From a checkpoint of a small self-supervised audio encoder (BEST-RQ).
Model: norm layernorm, layers 16.
Training: muon at rate 0.01, 10300 steps, batches of 64.
Rows from block 8, named by matrix and row number. Rows with one number belong to one neuron. Each number is 128 + 32 x the weight over its row's rms, rounded and kept within 0 to 255. All counts start at 0. After the name is the row's rms in percent of the matrix's.
# fc1: second MLP up (model.blocks.8.mlp.fc1.weight, 768x128), inputs 0-63
# fc2: second MLP down (model.blocks.8.mlp.fc2.weight, 128x768, transposed), outputs 0-63
fc1.23 067 [171 107  47 106 114  62 125 100 130 143  91  94 138  70 121 161 141 130 165 141  99  94 162 138 137  42  97 119 106 140 136 162 114 154 135 125 145 144  91 193 137 124 132  93 158 116  93 134  99 141 134 107 128 102 187 137 162 118 191  91 198  57 141 143]
fc2.23 061 [134 166 162 136 131 224 136 109 137 131 156  99 139 109 185 136  74 133 134 135 106 119  97 166 122 136 137 141 105 116 125 121 150 113  45 122  93 109 159  54 127 136 161 131  97 156 154 206 177  98 153 142 162 114 156  86 165 133 166  61 127  85 100 101]
fc1.24 079 [ 96 147  67 112 141 134 153  85 133 179 199 170 118 114  87 123 137 101  75 120 171 142 149 218 124  82 107 160 132 133 147 129  85 159 129  85  76  92 110 117 107 119 118 129 127 153 147 117 112 103 147 188 154 110 195 153 144 141 139 170 131 111 146 131]
fc2.24 080 [168  91 194 209 121 132 147 142 165 115  81 147 120  91 104 110 153 140  97 186 128 135 144 249 190 110 154 178  92 120 161 107 109  86 134  95  74 106 155 131  90 165 158 123 128 140  94  96 177 116 119 145 131 154 144 123 135 100 124 104  84 109 126 107]
fc1.25 079 [158 113 162  91  72  71 126 120 155 188 130 156 155 164 105 117 135 146 131 140 166 110 109  94 134  98 145 112 104 148 129 109 109 161 107  89  92 146 142  93 149 132 142 120 143 122 146  78 134 140 145 204 130 119 122 167 149 158  78 103 138 154 154 134]
fc2.25 086 [ 75 169  14  99  97 140 141 134 162 125  89 128 124 150 128 167 144 168 112 124 148 110 130 120 131 113 118 115 144 113 151 117 101  87 121 141 129 113 192 124  98 156 143 129  99 112 112 142 159 181 137 158 119 180 144 122 113 183 212 137 132 154 143 163]
fc1.26 063 [173 148  50  83  93 110  83  74 116 115 146  98 116  70  63 141  82 102  85 182 127 153 111 144 145 129 173 100 120 104 178 123 179 148  85 106 142  92 110 169 114 129  60 200 102  61 123 157 137 125 186 144 107 141 144 135 158 133 155 112 199 139 145 129]
fc2.26 061 [107 136 135 106 115 143 111 100 199  47 144 106 132 146 129  84 207 169 136 137 114  98 173 103 100 135 118 196 112 140 138 132 146 132 121 123  93 115 115 110 138 127  97 116 113 172  82 149 116 124 128  86 117 109 129 145 171 157 155  88 153 122 149  94]
fc1.27 034 [117 151  97 120 104 153 162 132 165 160 121  78 103 166 112 117 123  79 128  87 132 100 168 191  78  94 155  83 188 155 130 118 139  90  82 106 120 149 129 155 107 153 115 115  97  91  94 214 127 121 157 146 138 102  98 154 137 156 144  54 115 114 134 135]
fc2.27 032 [117 102 172  93 147 150 132 128 154 135 132 171 158 127  96 124 144 148 102 149 137 159 100 182 139 131 150 164 202 129 146 142 123 124 119 128 152 148  57 116 137 136 145 160 124 133  94 109 121 173  75 142 104 130 127  51 183 171 131 151 141 132 155 125]
fc1.28 079 [149  84  72 128  96  99 181 145 169 145  84 125  83 139 137 172 204 102 139 101 148 133 138 162  91 108  87 130 106 136 122 106 110  95 114 167  69 154 136 189 138 111 148 132 116 155 145 125 144 112  63 131 171 115 157  90  94 187 142 125 142 135 133 125]
fc2.28 091 [109 138 192 156 255 123 126 164 136 109 135 129 188 108  70 167 131 118 176 150 136 107 114 108  98 173 129 165 123 111  77 156 102 163 139 136  57 134 110 133 163 145 136 116 103 138 136 113  97 147 102 117 133 104 159  98 140 138 123 149 109 130 146 131]
fc1.29 170 [131 144 117 135 130 145 199  55 139 150 153 136 142  44  99 148 162 101  99 158 142 124 123 161 153 117  87 149  82 177 120  57 138  77 159 102 149 152  89 134 106 138 156 129 119  91 135 123 125 150 165  67 123 163 131 137 149 172 145 121 131 171 154 169]
fc2.29 173 [125 114 173 148 150 115 136 133 116  64 116 125  63 114 120 181 127 113 138 145 124 106 199 209 114 112  66 173 140 135 137 136 140 128 143  95 133  87 142 135  90 104  95 121 119 113  81  80 100 127 165 124 123 126  99 145 148 114 161 122 116  91 120 137]
fc1.30 069 [ 88 132  90 151 155 134 116 119 165  94 101 146 168 149  65 115 154  96 111 154 132  87 146 157 173 150  88 116 134 170 115 175 118 103 128 121 135 146 151 150  72 140 183 134 110 105 119 102 195 126 175 185  97 129  86 202 118 163 146 139 128 147 107  80]
fc2.30 064 [113 128 136  73 115 103 135 139 142 148 137 106 139 175 132 135 117 117 134 167 105  59 123 102 141 129 170 112 100 147 228 134  71 106 103 127  74  96 102 125  90 147 101 188 168 114  55 123 153  89 118 189 144 132 132 116 157 121  85 167 175 109 160 132]
fc1.31 122 [113  97 106 146  90  95 106 100 181 118 136 171 144 145 144 160 143  70 113 193 157 112 116 202 155 134  97 136 136 156 157 167 126 122 141 132  56 140 156 148  92 120  96 120 140 110 114 168 122 136 156 141 124  96 181 134 182 164 163 148 133 145  81  67]
fc2.31 138 [100 155 102 142  86 118 120  88 187  97  87 169 103  69 126 154 157  95 169 155 107 142  79  60  60 173  63  95  97 136  92 100 103 156 166 211 104  68 190 115 149 103 132 130 124 141 149 151 132 142  96 123 143 106 112 101  74 168 143 121 149 135 129 119]
fc1.32 078 [ 65  95 112 105  66 109 183 129 123 145 105 146 138  93 117 129 126 103 102 181 161 114 102 117  79 133 168  95 104 147 139 165  67 111 157 109 156 101 144 141 119 122 121 105  80 107 148 162 157 160 130 119 111 114  98 113 164 124 163 123 108 166 168 117]
fc2.32 081 [157 138 104 191 191 122 155  29  83 151 120 144 100 139 105 143 114  91  99 172 104 173 124  62 170 159 120 117 117  63 117 154 119 113 110 163 155 104 121 172 118 120 132 133 117 107 192 102 128  67 103 108 159 159  86 107 104 105 154  88 131 123 138 118]
fc1.33 048 [ 47  96 170 111 137 152 172 111 120 100 176 127 115 187 106 172 146 104  93 150 150  54 134 190 154 141 132 161 156 132 120 133 133 101 101 100 170 136 143 164 110 128 113 106 160 141 139 108 114 128 190 144 117 159 140 158 137 153  95 101  92  86 155  89]
fc2.33 040 [189 156  97 186  96 130 122 147 139 136  95 132 168 127 145 108  77 166 171 177 136 157 137 102 147 125  66  89 151 147 106 102 145  84 164 121  48 149 141 101 125 139  93 143 148 109  68  90 156 109 104 108 109  99  82  99 152 120  90 138  98  99 177 125]