Rows from block 3 of a small self-supervised audio encoder (BEST-RQ), named by matrix and row number. Rows with one number within an expert belong to one neuron, the router's apart. Each number is 128 + 24 x the weight over its row's rms, rounded and kept within 0 to 255. All counts start at 0. Numbers have three digits each. After the name is the row's rms in percent of the matrix's.
After each expert's rows are labels from the 100 clips, of 14976, where the router gives the expert most weight on average: "top examples" is what is common among them. Only what is clearly more common there than usual is listed. The data: synthesized solo parts of chorales (CocoChorales).
# router: router (model.blocks.3.mlp.router.weight, 16x128, trained with AdamW), inputs 0-127
# up: expert up (model.blocks.3.mlp.up, 16x256x128), inputs 0-127
# down: expert down (model.blocks.3.mlp.down, 16x128x256, transposed), outputs 0-127

# expert 4
router.4 104:119112101105165159108123102129156176073086139123176136143159140097109117138124167067120166147109131131144158135156117121140107119129112105108133162159110118119125094148111134134107103092120139106158154116110119117106118130177097134098122112092111117109132091106108134158107121144113120163122126100133114107145146110124194092099118168102126117173096108146106102095171149124151151105126
up.0 062:175120113132128128128108108152107129183131134133127115119143174129136126112141086138100131142134118152131103133125118151145125148152131141154116178127151125154131112146116089141138135145114119108123089119116124086120158102153155135090131095163101193130141111167139101127109135155110181135161106058121138114188114142105115088157092124134129147092103189125119109178137091130118114121142
down.0 057:152098110130102160121100112147121149120153143127158126140136109106123149112120136093178164146135157104100124147151154121141151118139094154159078116133140160127087131150142165094130159108138114111145110118099175153090154106144147124122078123116099172104127117109101119187123094120147082098115136111120120138150131137136161110111119114092118088162118143106129167108138148203117125165112
up.1 096:130109136101102127127112137134131117135116098131126186121139124153147138159157100128136129138121150112103126172119156150130143099084136103160139125131097134119112112135098114076141179145144096181158140149129110124111123144160130110133176152103103098137090190109140097166156115110157119099112100110115129114105086128107156141111092156175179176122157124126127103125114090121100089139126
down.1 096:158110133097124110129157140189088138103089124125120111098132119151127095135085101113114147155143143091125132121133179144109097132156161131111111150143118096151125140146107108162124130125122125098174106099141132116141095148137098122173102162102129165113104118089145115095097092120080152157090174141129153129095103138153089110114122151104115131156121115081111138119139146090123080107142
top examples: note C#5; violin

# expert 15
router.15 103:148124141116147132124108130111102100175114088166111096112103125117173134136133123076171141148113124164102146129073149139104161141133107109117105143106117129112101148097187122098164103165150122080148138097129121147123109156142149119097141120103094140129111143100180145186118139139098152085165118116130097102130158124125157119141167122113117120115118155125110113105143153103162085133107
up.0 103:113151106118162129144109103107122126141138109145181127176133093125133142137109146148151149140101155184113142094120093115150146124147163105138166092091106115147108074088114126094141162162142150115123113187123083102118086131121134107128134137150138135119158081148149098138120147126144130104118128130132112117097163136165123098133155109131141124086134129086160158138120091188133105096118
down.0 104:136081125119098134123111167131130121150156156147119121121150104174107137122120151127122097139112122133137144161128109162124128151110156157124166130150176122123158115119153114107142117079156133124106136141125155155121132102138091156113120153084069122122156142187124157100152145105179118078123152120100177137161115090139135156111142145103162145090137121163104116112108163090113076140120
up.1 104:171120097127099098130123158103109139101166115124136109166142106160124120122149134091151108123121124127132072126098142146116087120119127134140103113102110138104164121179133166100140123100189150124109131132140113120121121181087107122182107149115054151120100120127139161127159077147094145152108133110139102149117140102091148139172121109085125142140149145132148150160138132143134139158130
down.1 104:152144159104124123152168172158119152142123144098133140121100109135153180119132148102119099121124072121116104185121066147108153126145106168121099131141120163132159100172155067141103159124155100111113128136134118132142127137097126136128104147136121129105114117131159146096151137135166158133112117126141144128132154092105126105171128150133168088122133114190120150174105170143107130149107
top examples: note F#5; trumpet; flute

# expert 5
router.5 062:140164138137087085126110111093119117111136133122141132121122155157153090101175122123107139117097128138106144101099138124113114079163140088079127125096103118096117088081153090125142112114121104077139138135119163160090139112117121098153108150151108109115143118133106132107131148102158118091093095104099122153142120151184106119089131087070130107107159098105121149120109133105111125142141
up.0 090:134168176149142092129120150087128121107120126129095169096059136111093137090124158111125134160157116142154118090140123117119088091103075152087158145138146141143133143160156168154086137106128159127110118132160112141141140121160108151109133110118145185125088129122156090152137117116130096141111124136122086127125139115147151120154131147170148081134130118142120140107158163124100096132101
down.0 080:110145125140145138093110124148165143110157101145118107158132124119120179123123136139106132086139100157123111110149100082089100094120071125079156119136090106136125102116115112107131157085096144090140136126114138066132145116152150132104176131133105175167141115160126158136116153167081119149132164146157163121108094144129130123131106111102155103143150164145143116149148122150097160114130
up.1 015:105091084137129076128085132160112143167157108105094145154119165110143094104136110118109147169138158158143175102132126106112162118125115181141122124149131090114112159134086138128124133104098144080128100141118136163157164124131147118140142109143150112151129157102144095123083116145145149122157130166139138131124102136121159135136155159130085102142072130143115177113132098140137179119142
down.1 016:116141107134137110142118123095119125122208116138109112097118113130116105155121125150129132172148116161127117145155137148128085095135144141074117098122160166133138186150129119145096151111106118141097156083172099123163099110109102148112142127068175156085134111128134136104111097129168166142101146119107152116129125076120099151158136122151144129125135130119133101121148128147142148101175
top examples: note G#4; clarinet

# expert 10
router.10 096:156117096120157104141154144116125158131143159126113143123115103145119117147095121096107112132128149077099096157113100145141137122105148175117149089091127149117115124125090119117140157126134121129120092153138120132088114128120126123107097063164100122153099135103134159109114117129089177140145146171199138122111113087116085116145103112170091173158129140101130114135109103157129170111101
up.0 110:135096118109141118129092142152112116121134127134124128121159140131118109110112125133145131160185096122089172168125129118125127103163099152169128113134128107117140130147110138144173151115144060138091090115065121115118114127161090124123138125144167130096134133088107120117113115157111195135144109132144150104089125117142181091126122134146156143162162164127128148183115102124089097146122
down.0 109:110096099125154102131145112150151143122167110146134157175110123119163106117144157127126108111107150130139104117164136141117139110145074125104134110165091074141117137107132135133079133122123131121175127080140135130123147173129089119122120126097130116113133156082117114157130130118145154142161169136145141128140131097112119059120138143147140080123127111194082123066161134133149153157137
up.1 086:094136105115201097150113126147161096115075133109110129102103138120162128189125124115127131147166148121112091126141116149106110143159077121135119141117144135157101134125080090124129152152112143118074173119133135101170147105138134151124166138169139127130166149161150121107152105144123116084116136131127094111136156134131124110122125106145149128171126145111128081175136082126108111099123
down.1 086:134139112144119084114117146167108163112117153140161164160128082145151081130132141119137139144090137147112131138134106118168169111114141071156143146102079153155142099092138162159108138155128127160158108134111115126125128136100132128121165096148127144126144139102129138135170078124132143162165163090151085128110147113125109124099100163095148109118119144121138161167148123112094081160159
top examples: note F4; note F#4; note G#4; note G4

# expert 3
router.3 099:113145151107155156109164112125156152112150147118143096146111147069139085155160128118106151124148118136145074111149158177132105117126128073127115169140130103147120162123134113112126134111153140127176123157166132141148130120135124133133141184116109137122124132123140180094122120130151113131148157121056081130143103126177144127123156132175143076116113137122120132099109133098123083149152
up.0 064:111122135126122169155085114147118135107154165109104104139155130096082143156135141115113126136115108178095127140108034132120113145121142149147133122139131078126160163102127109146122116145164145149099141110123141157094147139138196134142142107107111104148124158118162151106176130119111127123135109088114128116089147117150137088127116106138134106101152165145164073103157124139103138139140
down.0 064:078137107115115114108124116115157111107160090087105128110118138131127107091132132117122135180133098158072115102145111148138128158121142124147126121084164161162135110125137134133142115153121162134131166129138131075097109132139106120102107128121109158149152148082155141093161151163116106129082139143073129157107085100079157135143147121131156166089142117114159120112075130114155118142146
up.1 083:139112132128103124135114126154105113084129109139142159154062120113128104104127160142119158184129105113152096099126119130109143135149111097135125127116146131153122107100122148155135118115142138193123128202118142120128151125118080091143112123177127163133138179131119116138117097103101155105190117171123138077112125145128143124156119120129157111098132150113114163129089138086117133119178
down.1 081:163123168087144134086217147132122116155112139133113104141188115144084124129106105134189176117120141105114172099115136114161162140119103135111138149091082149152131142163136144134109129151133140103149120165131143154129133127152159148148116121154132112155156138144129146123125124128166159146147117113127118134141107128135162116140166139109146078113127118164159107118120153125122103182161
top examples: violin; note B4; note A#4

# expert 0
router.0 079:116132128175118147105134103127131176136164126117168145139162146113127131143136157185098160089180126143162106126112158117123182135127111137094127114118100121119133174133142143077141109133161118130140148161111151141197101113113113186182108127129104109126117162112148148115099127143152096159111124118146093111144149126128098101137118142133116111121163112066115132133161127154128134139111
up.0 102:123114095122108112112180098108129116138164129096141152107166119100114107143145122140152146075137090104122126149105146125103156143146155146101108143120156165118150166094143110080122116153102155123110097122117150121109116092117112139145093124144168117120125137177110106114174148140130100109125061113169100129172101118118123151147131125188161172133123157098141096135119124165118122131152
down.0 112:123129169145111183161083138142123149125136127129120148153140149144087092126114146105098160106147148137108118106069120129109120109121144118140101114178149103110120112130152132146116142092117146117129136102132170137130109129123106138140155107189115155121138085133124168129197158102127151136117120097120146112133136130133151110177104104143155135148136132134157161159102087132124077199139
up.1 103:136097160134110128101129071106154137115133108102065145131151112112130151150092144181137137156088165156131136177120181138140102140165101180124110090164137150108125143121117152113098136125146131163138121128124156143091147124136066146109152132124123127114150124154142104134121113118170137117081127131120157150113116129141128099107077138112146160120099075148131128150128110129077120120151
down.1 106:151128116130128082111095139104110133133151146092151167148113131106072131125133136147128107151106121112122153130151136142105108154167139091108098114137112124066144108128143109126123131144093148067137127117104144125150132097088141112151088128135079160151129173117114164105143165137098106163114087107172123121150163075165106166137110151151090121140097128106102126135144112160141151116108
top examples: viola; note G4

# expert 14
router.14 110:108171115102152161103094126161113149163129097127165123138158113097164111161090116131159108158148166149137141106136169122127126134105096129139127145119116110176142117116130120173113136130120166140092130115096137104102118139166161122084106103091123087128094094103124164132110119110137133140175108143112108100151144102110175100125127156117130123160124165101108117110124166097073148111095
up.0 105:077151151119155130098110138117143161125126136120138113106164130196138155087125128110150103136129125112125122060129136140141078126117160091114143130128118111143141130140091112134100112131117089119174115163137122142084139144086118131145106132174168165105109135154155158131105110145135136106158118142175131111090133113137133132098141176137114094110129132157143121143168098140080109179155
down.0 108:094107125126121116108149117149093093096134169127153163138158147094143152113118112109156130175111128087128091105106132139113135151106099156118120099152154076125133174113131123094112148115110086147140133131092145062135114146178146159078173137135119130155115135143138092139140164167135125136123135123129145152153105129157114134111151091108135097163074082129127131145166114123143136102133
up.1 101:148121121098128136152108164149117112140132120145122154163150156090098151144119160093131128105185119129136102104149164109124139111142124124101116152128159114127104118161111156154139126138137147089081119157142172148120184100121161126117099126125116175190122095141106141132139116137101086152103143103093133098086124140126123125124101132146150122080151137080154076149126124120122173115087
down.1 108:123166153124107120121143180144154150089180179149129109113141129107111140139134097153103156129125137107108099128193138115107128121124125130176101159142094086164110167159117120098129107096085107119103106112123100139115133122105140143099102112134128116122163098139090139090145145120147151175144117134120143090121122111141129070144108128128159141160117120169127122174148094092123105159129
top examples: note E5; violin; oboe; note D#5

# expert 1
router.1 116:113148114152100129111122172097149158137098120171110127086120176114141123119130116121110120124149104150106106097105153144131093133124144072113137149110121154162114155110134116125138175115145090072111135085142185142149124141170144163122122135080146105152163108136093154117153132161122139106145084113091085126130108144140101120120140142128161153115171132098140117079140107089147136109135
up.0 122:152089098122168140130110114117131130117114130128105175103115105126171187128140075138095122126130150116154143132156166107163091095101127089167103112133134099145095106107141169125127147143103119140108132136132096132172120124159150158121125095166104117116093108124094085157123148116158120108133092121159146162155129140170124142106093141119141126159134123129126108150115182091111171140164
down.0 123:136131112112126127114097108137120139165126134115139111127168147106149077130130110137118139123154130111096127140135154140169167178142111150098150122135100114098146147168162107122092133067111097121131138160090138096145137144124123097131120130141155106121182155140127076137154072134147119128162134113122135134104111092088106155134102131092118094132153130170159138159129117213121140123153
up.1 103:102117126155138163136113095143112098106090153127133200131106154123160090163170145153135130128122151126127132148129179105165143148140127098107140107129105077105105131164141140121129158110129078113111104111109127108143141165105148137105147098098177147095123164117091106153126100136159147143128108111127102148121098129114141076110086139106120125198146117146116126148123125169108131120116
down.1 104:147122151115117086121116165123157128138148118090119092094147107144110110106160147109144156142133104112105108189100102103142135131148102119109126117125100103175155148118144142091167135118130103125150135117138153082132149109119106135121135094100073074110149139177125083139165108178104107153125172126149156120099155158113120143144133157123123078173136113142122139114120133153103129090141
top examples: horn; note A#4; note B4

# expert 2
router.2 097:129079154103112129134152114095155102149093117066128131130146112137133138101138150141114145112122127177129150156108096110120164155111145160136158106179169150105160184144149106099129078156109152120138115100129136097132118131144122128127118095133100130099138167164106090126116133116127113063121120096085127136138096148128150187131098108137123121121138104161115126135125175138094110121147
up.0 115:120108131128136093119130129138154109065152158137125115163110107103119151106095155122192110137139109131122162143080141145135127126162145097123103187146180140125102151110163149107166120098137145130089099101124085094159138123171148117140091110138159103140153084114129101138113138112136108104086135137144119143145108115114131091149169117088142152095114160112151174133138131142124145140121
down.0 107:101137138097101099150140133113121118087145141173141124129138113130125108132103158179118148119105098136123132086110155112073171120096167113141102164062130153116158128121149134116130172153120111137131080094142107180174138169162114106152137111124139120140147129124152115127158088123119096156144084121136118140115134099155150114173153110143116089129151128139126115166124114130089173136124
up.1 099:116140143147123109118131129108114141189072102118123091111177113134138085109147122081148143107151142078156157110099118110099115098137133142095102090134127140113104109109161105121158131171120185126111148144147152129155126166167112180163116125152141130149119142130129094143188124168153109105132120150163120079153128124135102123158134150121097108107121115125114110137162119137104116162131
down.1 102:131143151112109133144103116138171155160156131123157168144128132141135088105070106150156086097119122123135112160142117140100155128133118117091089134116124148107129131075119129107127131134180140126101127129104127149159102127139160115152166154114069106141131132160172151145137125148183091088136134095107113136148135169111116100113109109145167149146118177103165129108181108156116141127133
top examples: bassoon; trombone; note D#3; note F3

# expert 6
router.6 110:101138133090109117109135128168145167107141159144133142115129121132118154171114125147102098100143083131117138123110101122182137160130095114110121136153110122122161105081132126092152174142114133135155136097172093080120147111123127143119124122073127107111111147140119116139165135154114124108164090101079171109109101142092128173129160106138101101117131109158095140133144095170112087120161
up.0 116:117116132151138162097100179130121160118092090123118168116144141147113136126113155100132090112114171138112151107093118122153120124130085103087116163165111116123118141124181107162136106082116120151157186132139130094149181147127134170127145162128154147137139110108155125131100127164107156118134134151147147073108120085109131134120123195126105140114121107132117118129093136130111084136102
down.0 116:174153083162136114116117175088152161147109127124132132140106117132158125104097120125101129153159162088125143119129151127125099083119155118129107111158140115164159140153168142114105118164116149114119137191083179138137105105115162102135080109168134100089102112127149111103116104155113163153130142120137131146130159121162170082139150149097145080141146132130117136109133144101152143131139
up.1 100:072103114137125091116153134113114062117144145076158158138170092128124138172167115111112150131132160132157144084111117148101166148142118114107093157148122110139184105118108114129118124092138139137135148118115161136143122168174132142152102115134110148109175157125090145166114124119145148147097128136118103151103122097089153131100116106104164140114131107108131139178112121122091112127152
down.1 106:131109068132153134097154108123160167118139062083123160156170136135106108161138144135143120144111090167140085086132163158145124135153136154124104105095100153131080130104133132114136160091110114120118141147134144098144108159102179100168146131109133122138089115113083095110175122155130125158143107116110122130130098114159093123138155119137145118127118169134122123108148136123109113148087
top examples: tuba; note F3; note F#3; note G#3

# expert 8
router.8 097:115099168135090121124094141148103086110136112149145148097120135127110161109151113152100117131088131118145113085142139096122101127154174106174101106104096138132143106131120129125162089105107148172126132083108106142144117122090099120157117180138122140141145122155107091168145099137133117136095135125061164105118163156085109099165123146133137116105096145130125165136137125149156109163153
up.0 104:147091121148120120118127090137148086137135125141127112150117106129137083122120139143157074153135096145125138136125174152131111109128149095097142135118152119152154130139141091140080082144118121161172094093166137144114111151106123184172159119112122096108093096158139080077116121164163118117096104143140108120136104147147133088140134136136169095121122120179131155178137128150131129144130
down.0 109:095057094125118092152122123137103151132130090144148148096116131075164074176123130150131055118114157117114118097128135128149117133127114127154120137178118131115116114089099103144130150114120106119074122135122084122119115099141127106094154114112124112153170100153113108156159110127151140161142136113101152135116103079183123143162153151127140141164129123135104136107132142141147113151115
up.1 111:154103149103103128117105125155156141147135120100116156094140127120137152089144140080116133152108132143100155100140152131120130121158145148166125145110145123135129146155118092105106106125137102150141128139151094124119167119131107164154155175165131168143126148141151093133198116100152102093112163103130169118091145110082119107097168090147135123094142180122125063114118138132104115148099
down.1 118:128149115101147133101105164126124058126118137127098146108110105160133135171108160154133143163118126103132155120138094100158108160149078105129183102171113137165120114164087178112108138121102111137111134118135160132145127164130129135093122172126120116136119102118138150163165140125128157184113123136140141131121113128151138179146152129151101101110164143136165132128135174121128071113113
top examples: note D#4; trombone

# expert 11
router.11 112:113101094108148145103094150136154115134081111139132137151137142144137101147120125145123111125094157121158158135142114120130183114099079089095133123122110110132089122159090130113130110154124177120046162177122116117135118124130145115096124098123108169104122149108172125107117104118117143134116101114145105088142080103107115125117161139095133119129100139164112190138110130140103162132159
up.0 090:159108093095144139136157118122113088160119124148099144124138144082142147163143124138089153122111142114167164137137135130158085167186114170150128181131120101105128110100105158121096148117127152115115148123123123131143136141159083161093115113139062078078130121139117099155160125140135152149100111126107109183139143153094147101117092105144130124122105144152143114119121146107119150128098
down.0 101:131127139125149124124158107130097103130126138136134103136155142134115124153132149119096167127122124087168109094075105127149123114186096087105142133147143127128151112111139113125117169099102079067145124097173134153149125120143177091133124137145151109126156129150106140086154141075160117159124130088137121161148110135092118071120100162105142140180148165106108136141115126097123129114125
up.1 086:102152112123118114107109140130154129156159161176133117139126134104145161097132150151083157129103141134173133110120086135104123117133172182138167107109142141123151121129102152124105179138148082132112100146097105097085144125128109149137095127105140096146132117142136109119105093110134157132114161121124134145109147179128168128142107110145124103127150114172120172073138113177088170101115
down.1 078:115153080120104092134095108146138124093082130116122154106115119141127129151122117138115089110156093134114135139127147134127119167091114116122128151135162134161173110149139125119104094182112153125122161127141158141141078125180131119129157150099090117154154115090130176148096104113143145113075138136096153126108130147155152122168090125101124139167129188109133112122086174141136152125107
top examples: note A4; viola; violin; note F#4

# expert 9
router.9 101:118128132118121106149147116109137101126153132103123152138093153144130155089133082168137147160099146124147153161082124123115084120110124082122079141119120120126140094167177141153127119130156092127107122100136125101172134102134143172126196127100124148179132163081117141106135150117142133168122147124136088162148157126124127107099134126125120106094099173107125100131173130141140173122109
up.0 104:155118105161153149161120162149106103144105110113147116139166157117105151129126150129116136148137132111193130139144169107116119111082154118105099089129126168105166119103138119096155138104078087114145143131141145084126126110132083161105141111158151134106126136174116127109149118111104110103165149151134133128095142135142146070142130135142107184122099145101125130125138071097120172100129
down.0 097:107162133113104132139093141147106118085174123145154095112145121150145150101140097116124134126136194142116125110153141141157096146159105118133166136069121112147145122145162107152115130136091117147153130169146075076108131104097134106116111123111137159122133067105078117155153140089146120154086148139107127129138152119124066138115140144144141136123098133128136086096115169111121124146143
up.1 087:131086134136123175141139126141150110130125108120164132130207095163138138086143121147118137131088138120140130130103141164109114089122130129124109087108171145114126122145095145168152084131156138098137152102115116091150123167140200122127122101097094150118150126094140174138127138171123090170108114129089117092108130120102108104114120106160142140108175156134148154146129115108128138111131
down.1 090:112114111147132123080111133112144088166120094139135089118127155114145084167100107121123101143149115125130133114122130084182112108099115164112138101107132164155138136124121135091121131151073153110107168087112118138134154114128101086143094124136104144130173141152143143125154115124131136134102071131143097108114104186154135124123134170098096154117110133141092135062113085128124120157137
top examples: clarinet; note C#4; note D4

# expert 13
router.13 101:084143155118112117120099123111150138158125140133112132180114119121120114123122146143197136131156128119134131138103133126111165177132102114102137159163199100140133132173134188109112111128136130137103141116126076113189110122106114115140090126145123141147150084120120126135112152126102110160094112120118119164141105098112092130098141108131127106139084112193100116158118130136141108125078
up.0 089:102111128119102161115112122112110096126164129119130145132148112141147071150087120091145117095161148150169094155120128129128136113133158170065171109103087105129137103117108112163115162181121121123183130097129126126135114121154133133157045141156157136118112085135121151165167146129092114101151110129160131144132122114107125127131149136134114151144116167107138101105103110132151135136152
down.0 094:104140156129132108114145122122146140170123215118139119126113085110128139160116099160106162116120126108126092139165125115154117165148123136126105086129102115097160169111108150086116161144121137134151126136112096130133131082106107175122114145091144148114170114115095110177119158116179081102118140144096134141137158128144083093136099159134115154097131091129140149103158123117113136131136
up.1 086:128144105135178118106141147149126131135204136083118097121151175113109114107147107090135100131118153089119171136105102133145100102152125112139124137171124124158127108119141119119202106145148109106144142118139085110140113130101117137136132126165132128137156163102133128113135127094145168152148105102109108121107110156122125164119091106171118141105106098174117126133181116084167148107116
down.1 091:145138122107111132093126118196135150131153142178106123117137101140153116158108110116136116107146097158108128143135163090123115109134132098158118097091102132171138115108127094066102124116125179164114169116110133141124124163130097181133145098126066128142130140110135108149099147108116100098127129156110160135141125130158118119078086140145167151133154105094123166108133127108124135132173
top examples: cello; note D3

# expert 7
router.7 099:140140100123167160112093105165107131157115147095110100185150121136137105145119085094137170175078141158113153062109166111159106173125101120121120111112131125143119111148160161123124107139168126125150121127109148110089143101116126111171103121104122101154153112089119129131113150137166128169125114145150135125112075093114123084138114098111128106147118157158116127141134114106110123095121
up.0 106:115164118115144100113162140082138112111132100134107129151138123140135144115142154092134096171130104164122139130140144118101093112157117136132105159197133142034120135122094143153105102132146110116137123152118137153183156134125120125098130169147113118128088141121104087130128155151095135169103132140126136108114153157086111146136104123132109124140157160131127114077130152100109169098092
down.0 116:162097146135133131126156080119102132160107118141123084158084143126145077139114133114055137117158138100177099092096130118120128128147127128151116102119179157061113144094104169157116136103119158161097145131120126151122090160143123129127107095130106117159165085096133115125118158137120139151122140102151141113082122107124102118111147143128115154084136139142149157132138104099117131113108
up.1 083:127116124155141147131111139148114098105140127143129099111127146080110121125074103121156112099129127144160096173142172125144177144088145103116120149143110088169115110133123111134139136151108125071120126128084145128149102127166132075157127102110197151136110102162127132129084114096108165174108100158116099146146104119142154147120156115157112140134124126121136131169146107165116110167137
down.1 080:179136122167126129126175113153130149078112132102148113157100109112109160113158106130143122157159164115107150117138107118166143140111125168139132149134106142102067116158102096111108097107090112115168085125163132140125138086164116106117121146106132166157122138137114098095099126110137144086161115145095138172150139137100124100133135109121109098128154080153131098112132115129098080118100
top examples: note D#4; note B4; trumpet; instrument: clarinet

# expert 12
router.12 103:139108124127149112133130119151112127162123062099132114135136104144136114132123084124121103118179147098181121130170132132151144130115104154146139126086159114125194158139141132127125115153170100111134102088116093130132108129112136105131164103100130143139136163142146151126103153129156120109097158089124114128106101098105144097151113138122132122148162083082117123128153162179080070143123
up.0 121:104147133138157099150169144161101197126146129114150150118129114125128125130095108102112141107113127142131136113124110130133121158135136219111122125118139146090140113126094129123173158157115085134096144127126120150123110130142137139124072128147094154176093126119111166118181120127110138076110106143112133136154108145164127093139114147159124169162062107121080130137124125114123139121115
down.0 121:171157105113137168139043137115109164146165114086099126170083135088145127126161157128152157095147110101140192149157138128124095136141145127129094110131137098128136122132141154125115130120112159134121121098124138134185138119128145135153139137124130091075157109148098141108145140146122123137104100086120138117158113153100104123138148101150113166162113130129120159160158158158112129155126
up.1 098:103152147084162082074130127142141134122160091169129129140138123120121123133124114103109135125134153125149118095078164119144092102167123092106059137098113140152130145128159140157208149143124142124123156112161151130120127128143117119160117141110127188107119151150126115115124082126153114138122117107125124126082113140097077167122132128128168127179101134126123093112123131134119115153099
down.1 103:136117142134086121124134123136133149134130123084125115111163113123139110127128102105133131135101097127094134142127096119151100156146141172134163126129093134158136135155079096123077140123116146143127092081136150154166135129142163142088161113106129172122153111118158127208136125157131063097103159160101123146137147161121099143110119120106114140146099159146142111126146078092127078105129
top examples: flute; note F5; note D#5; note E5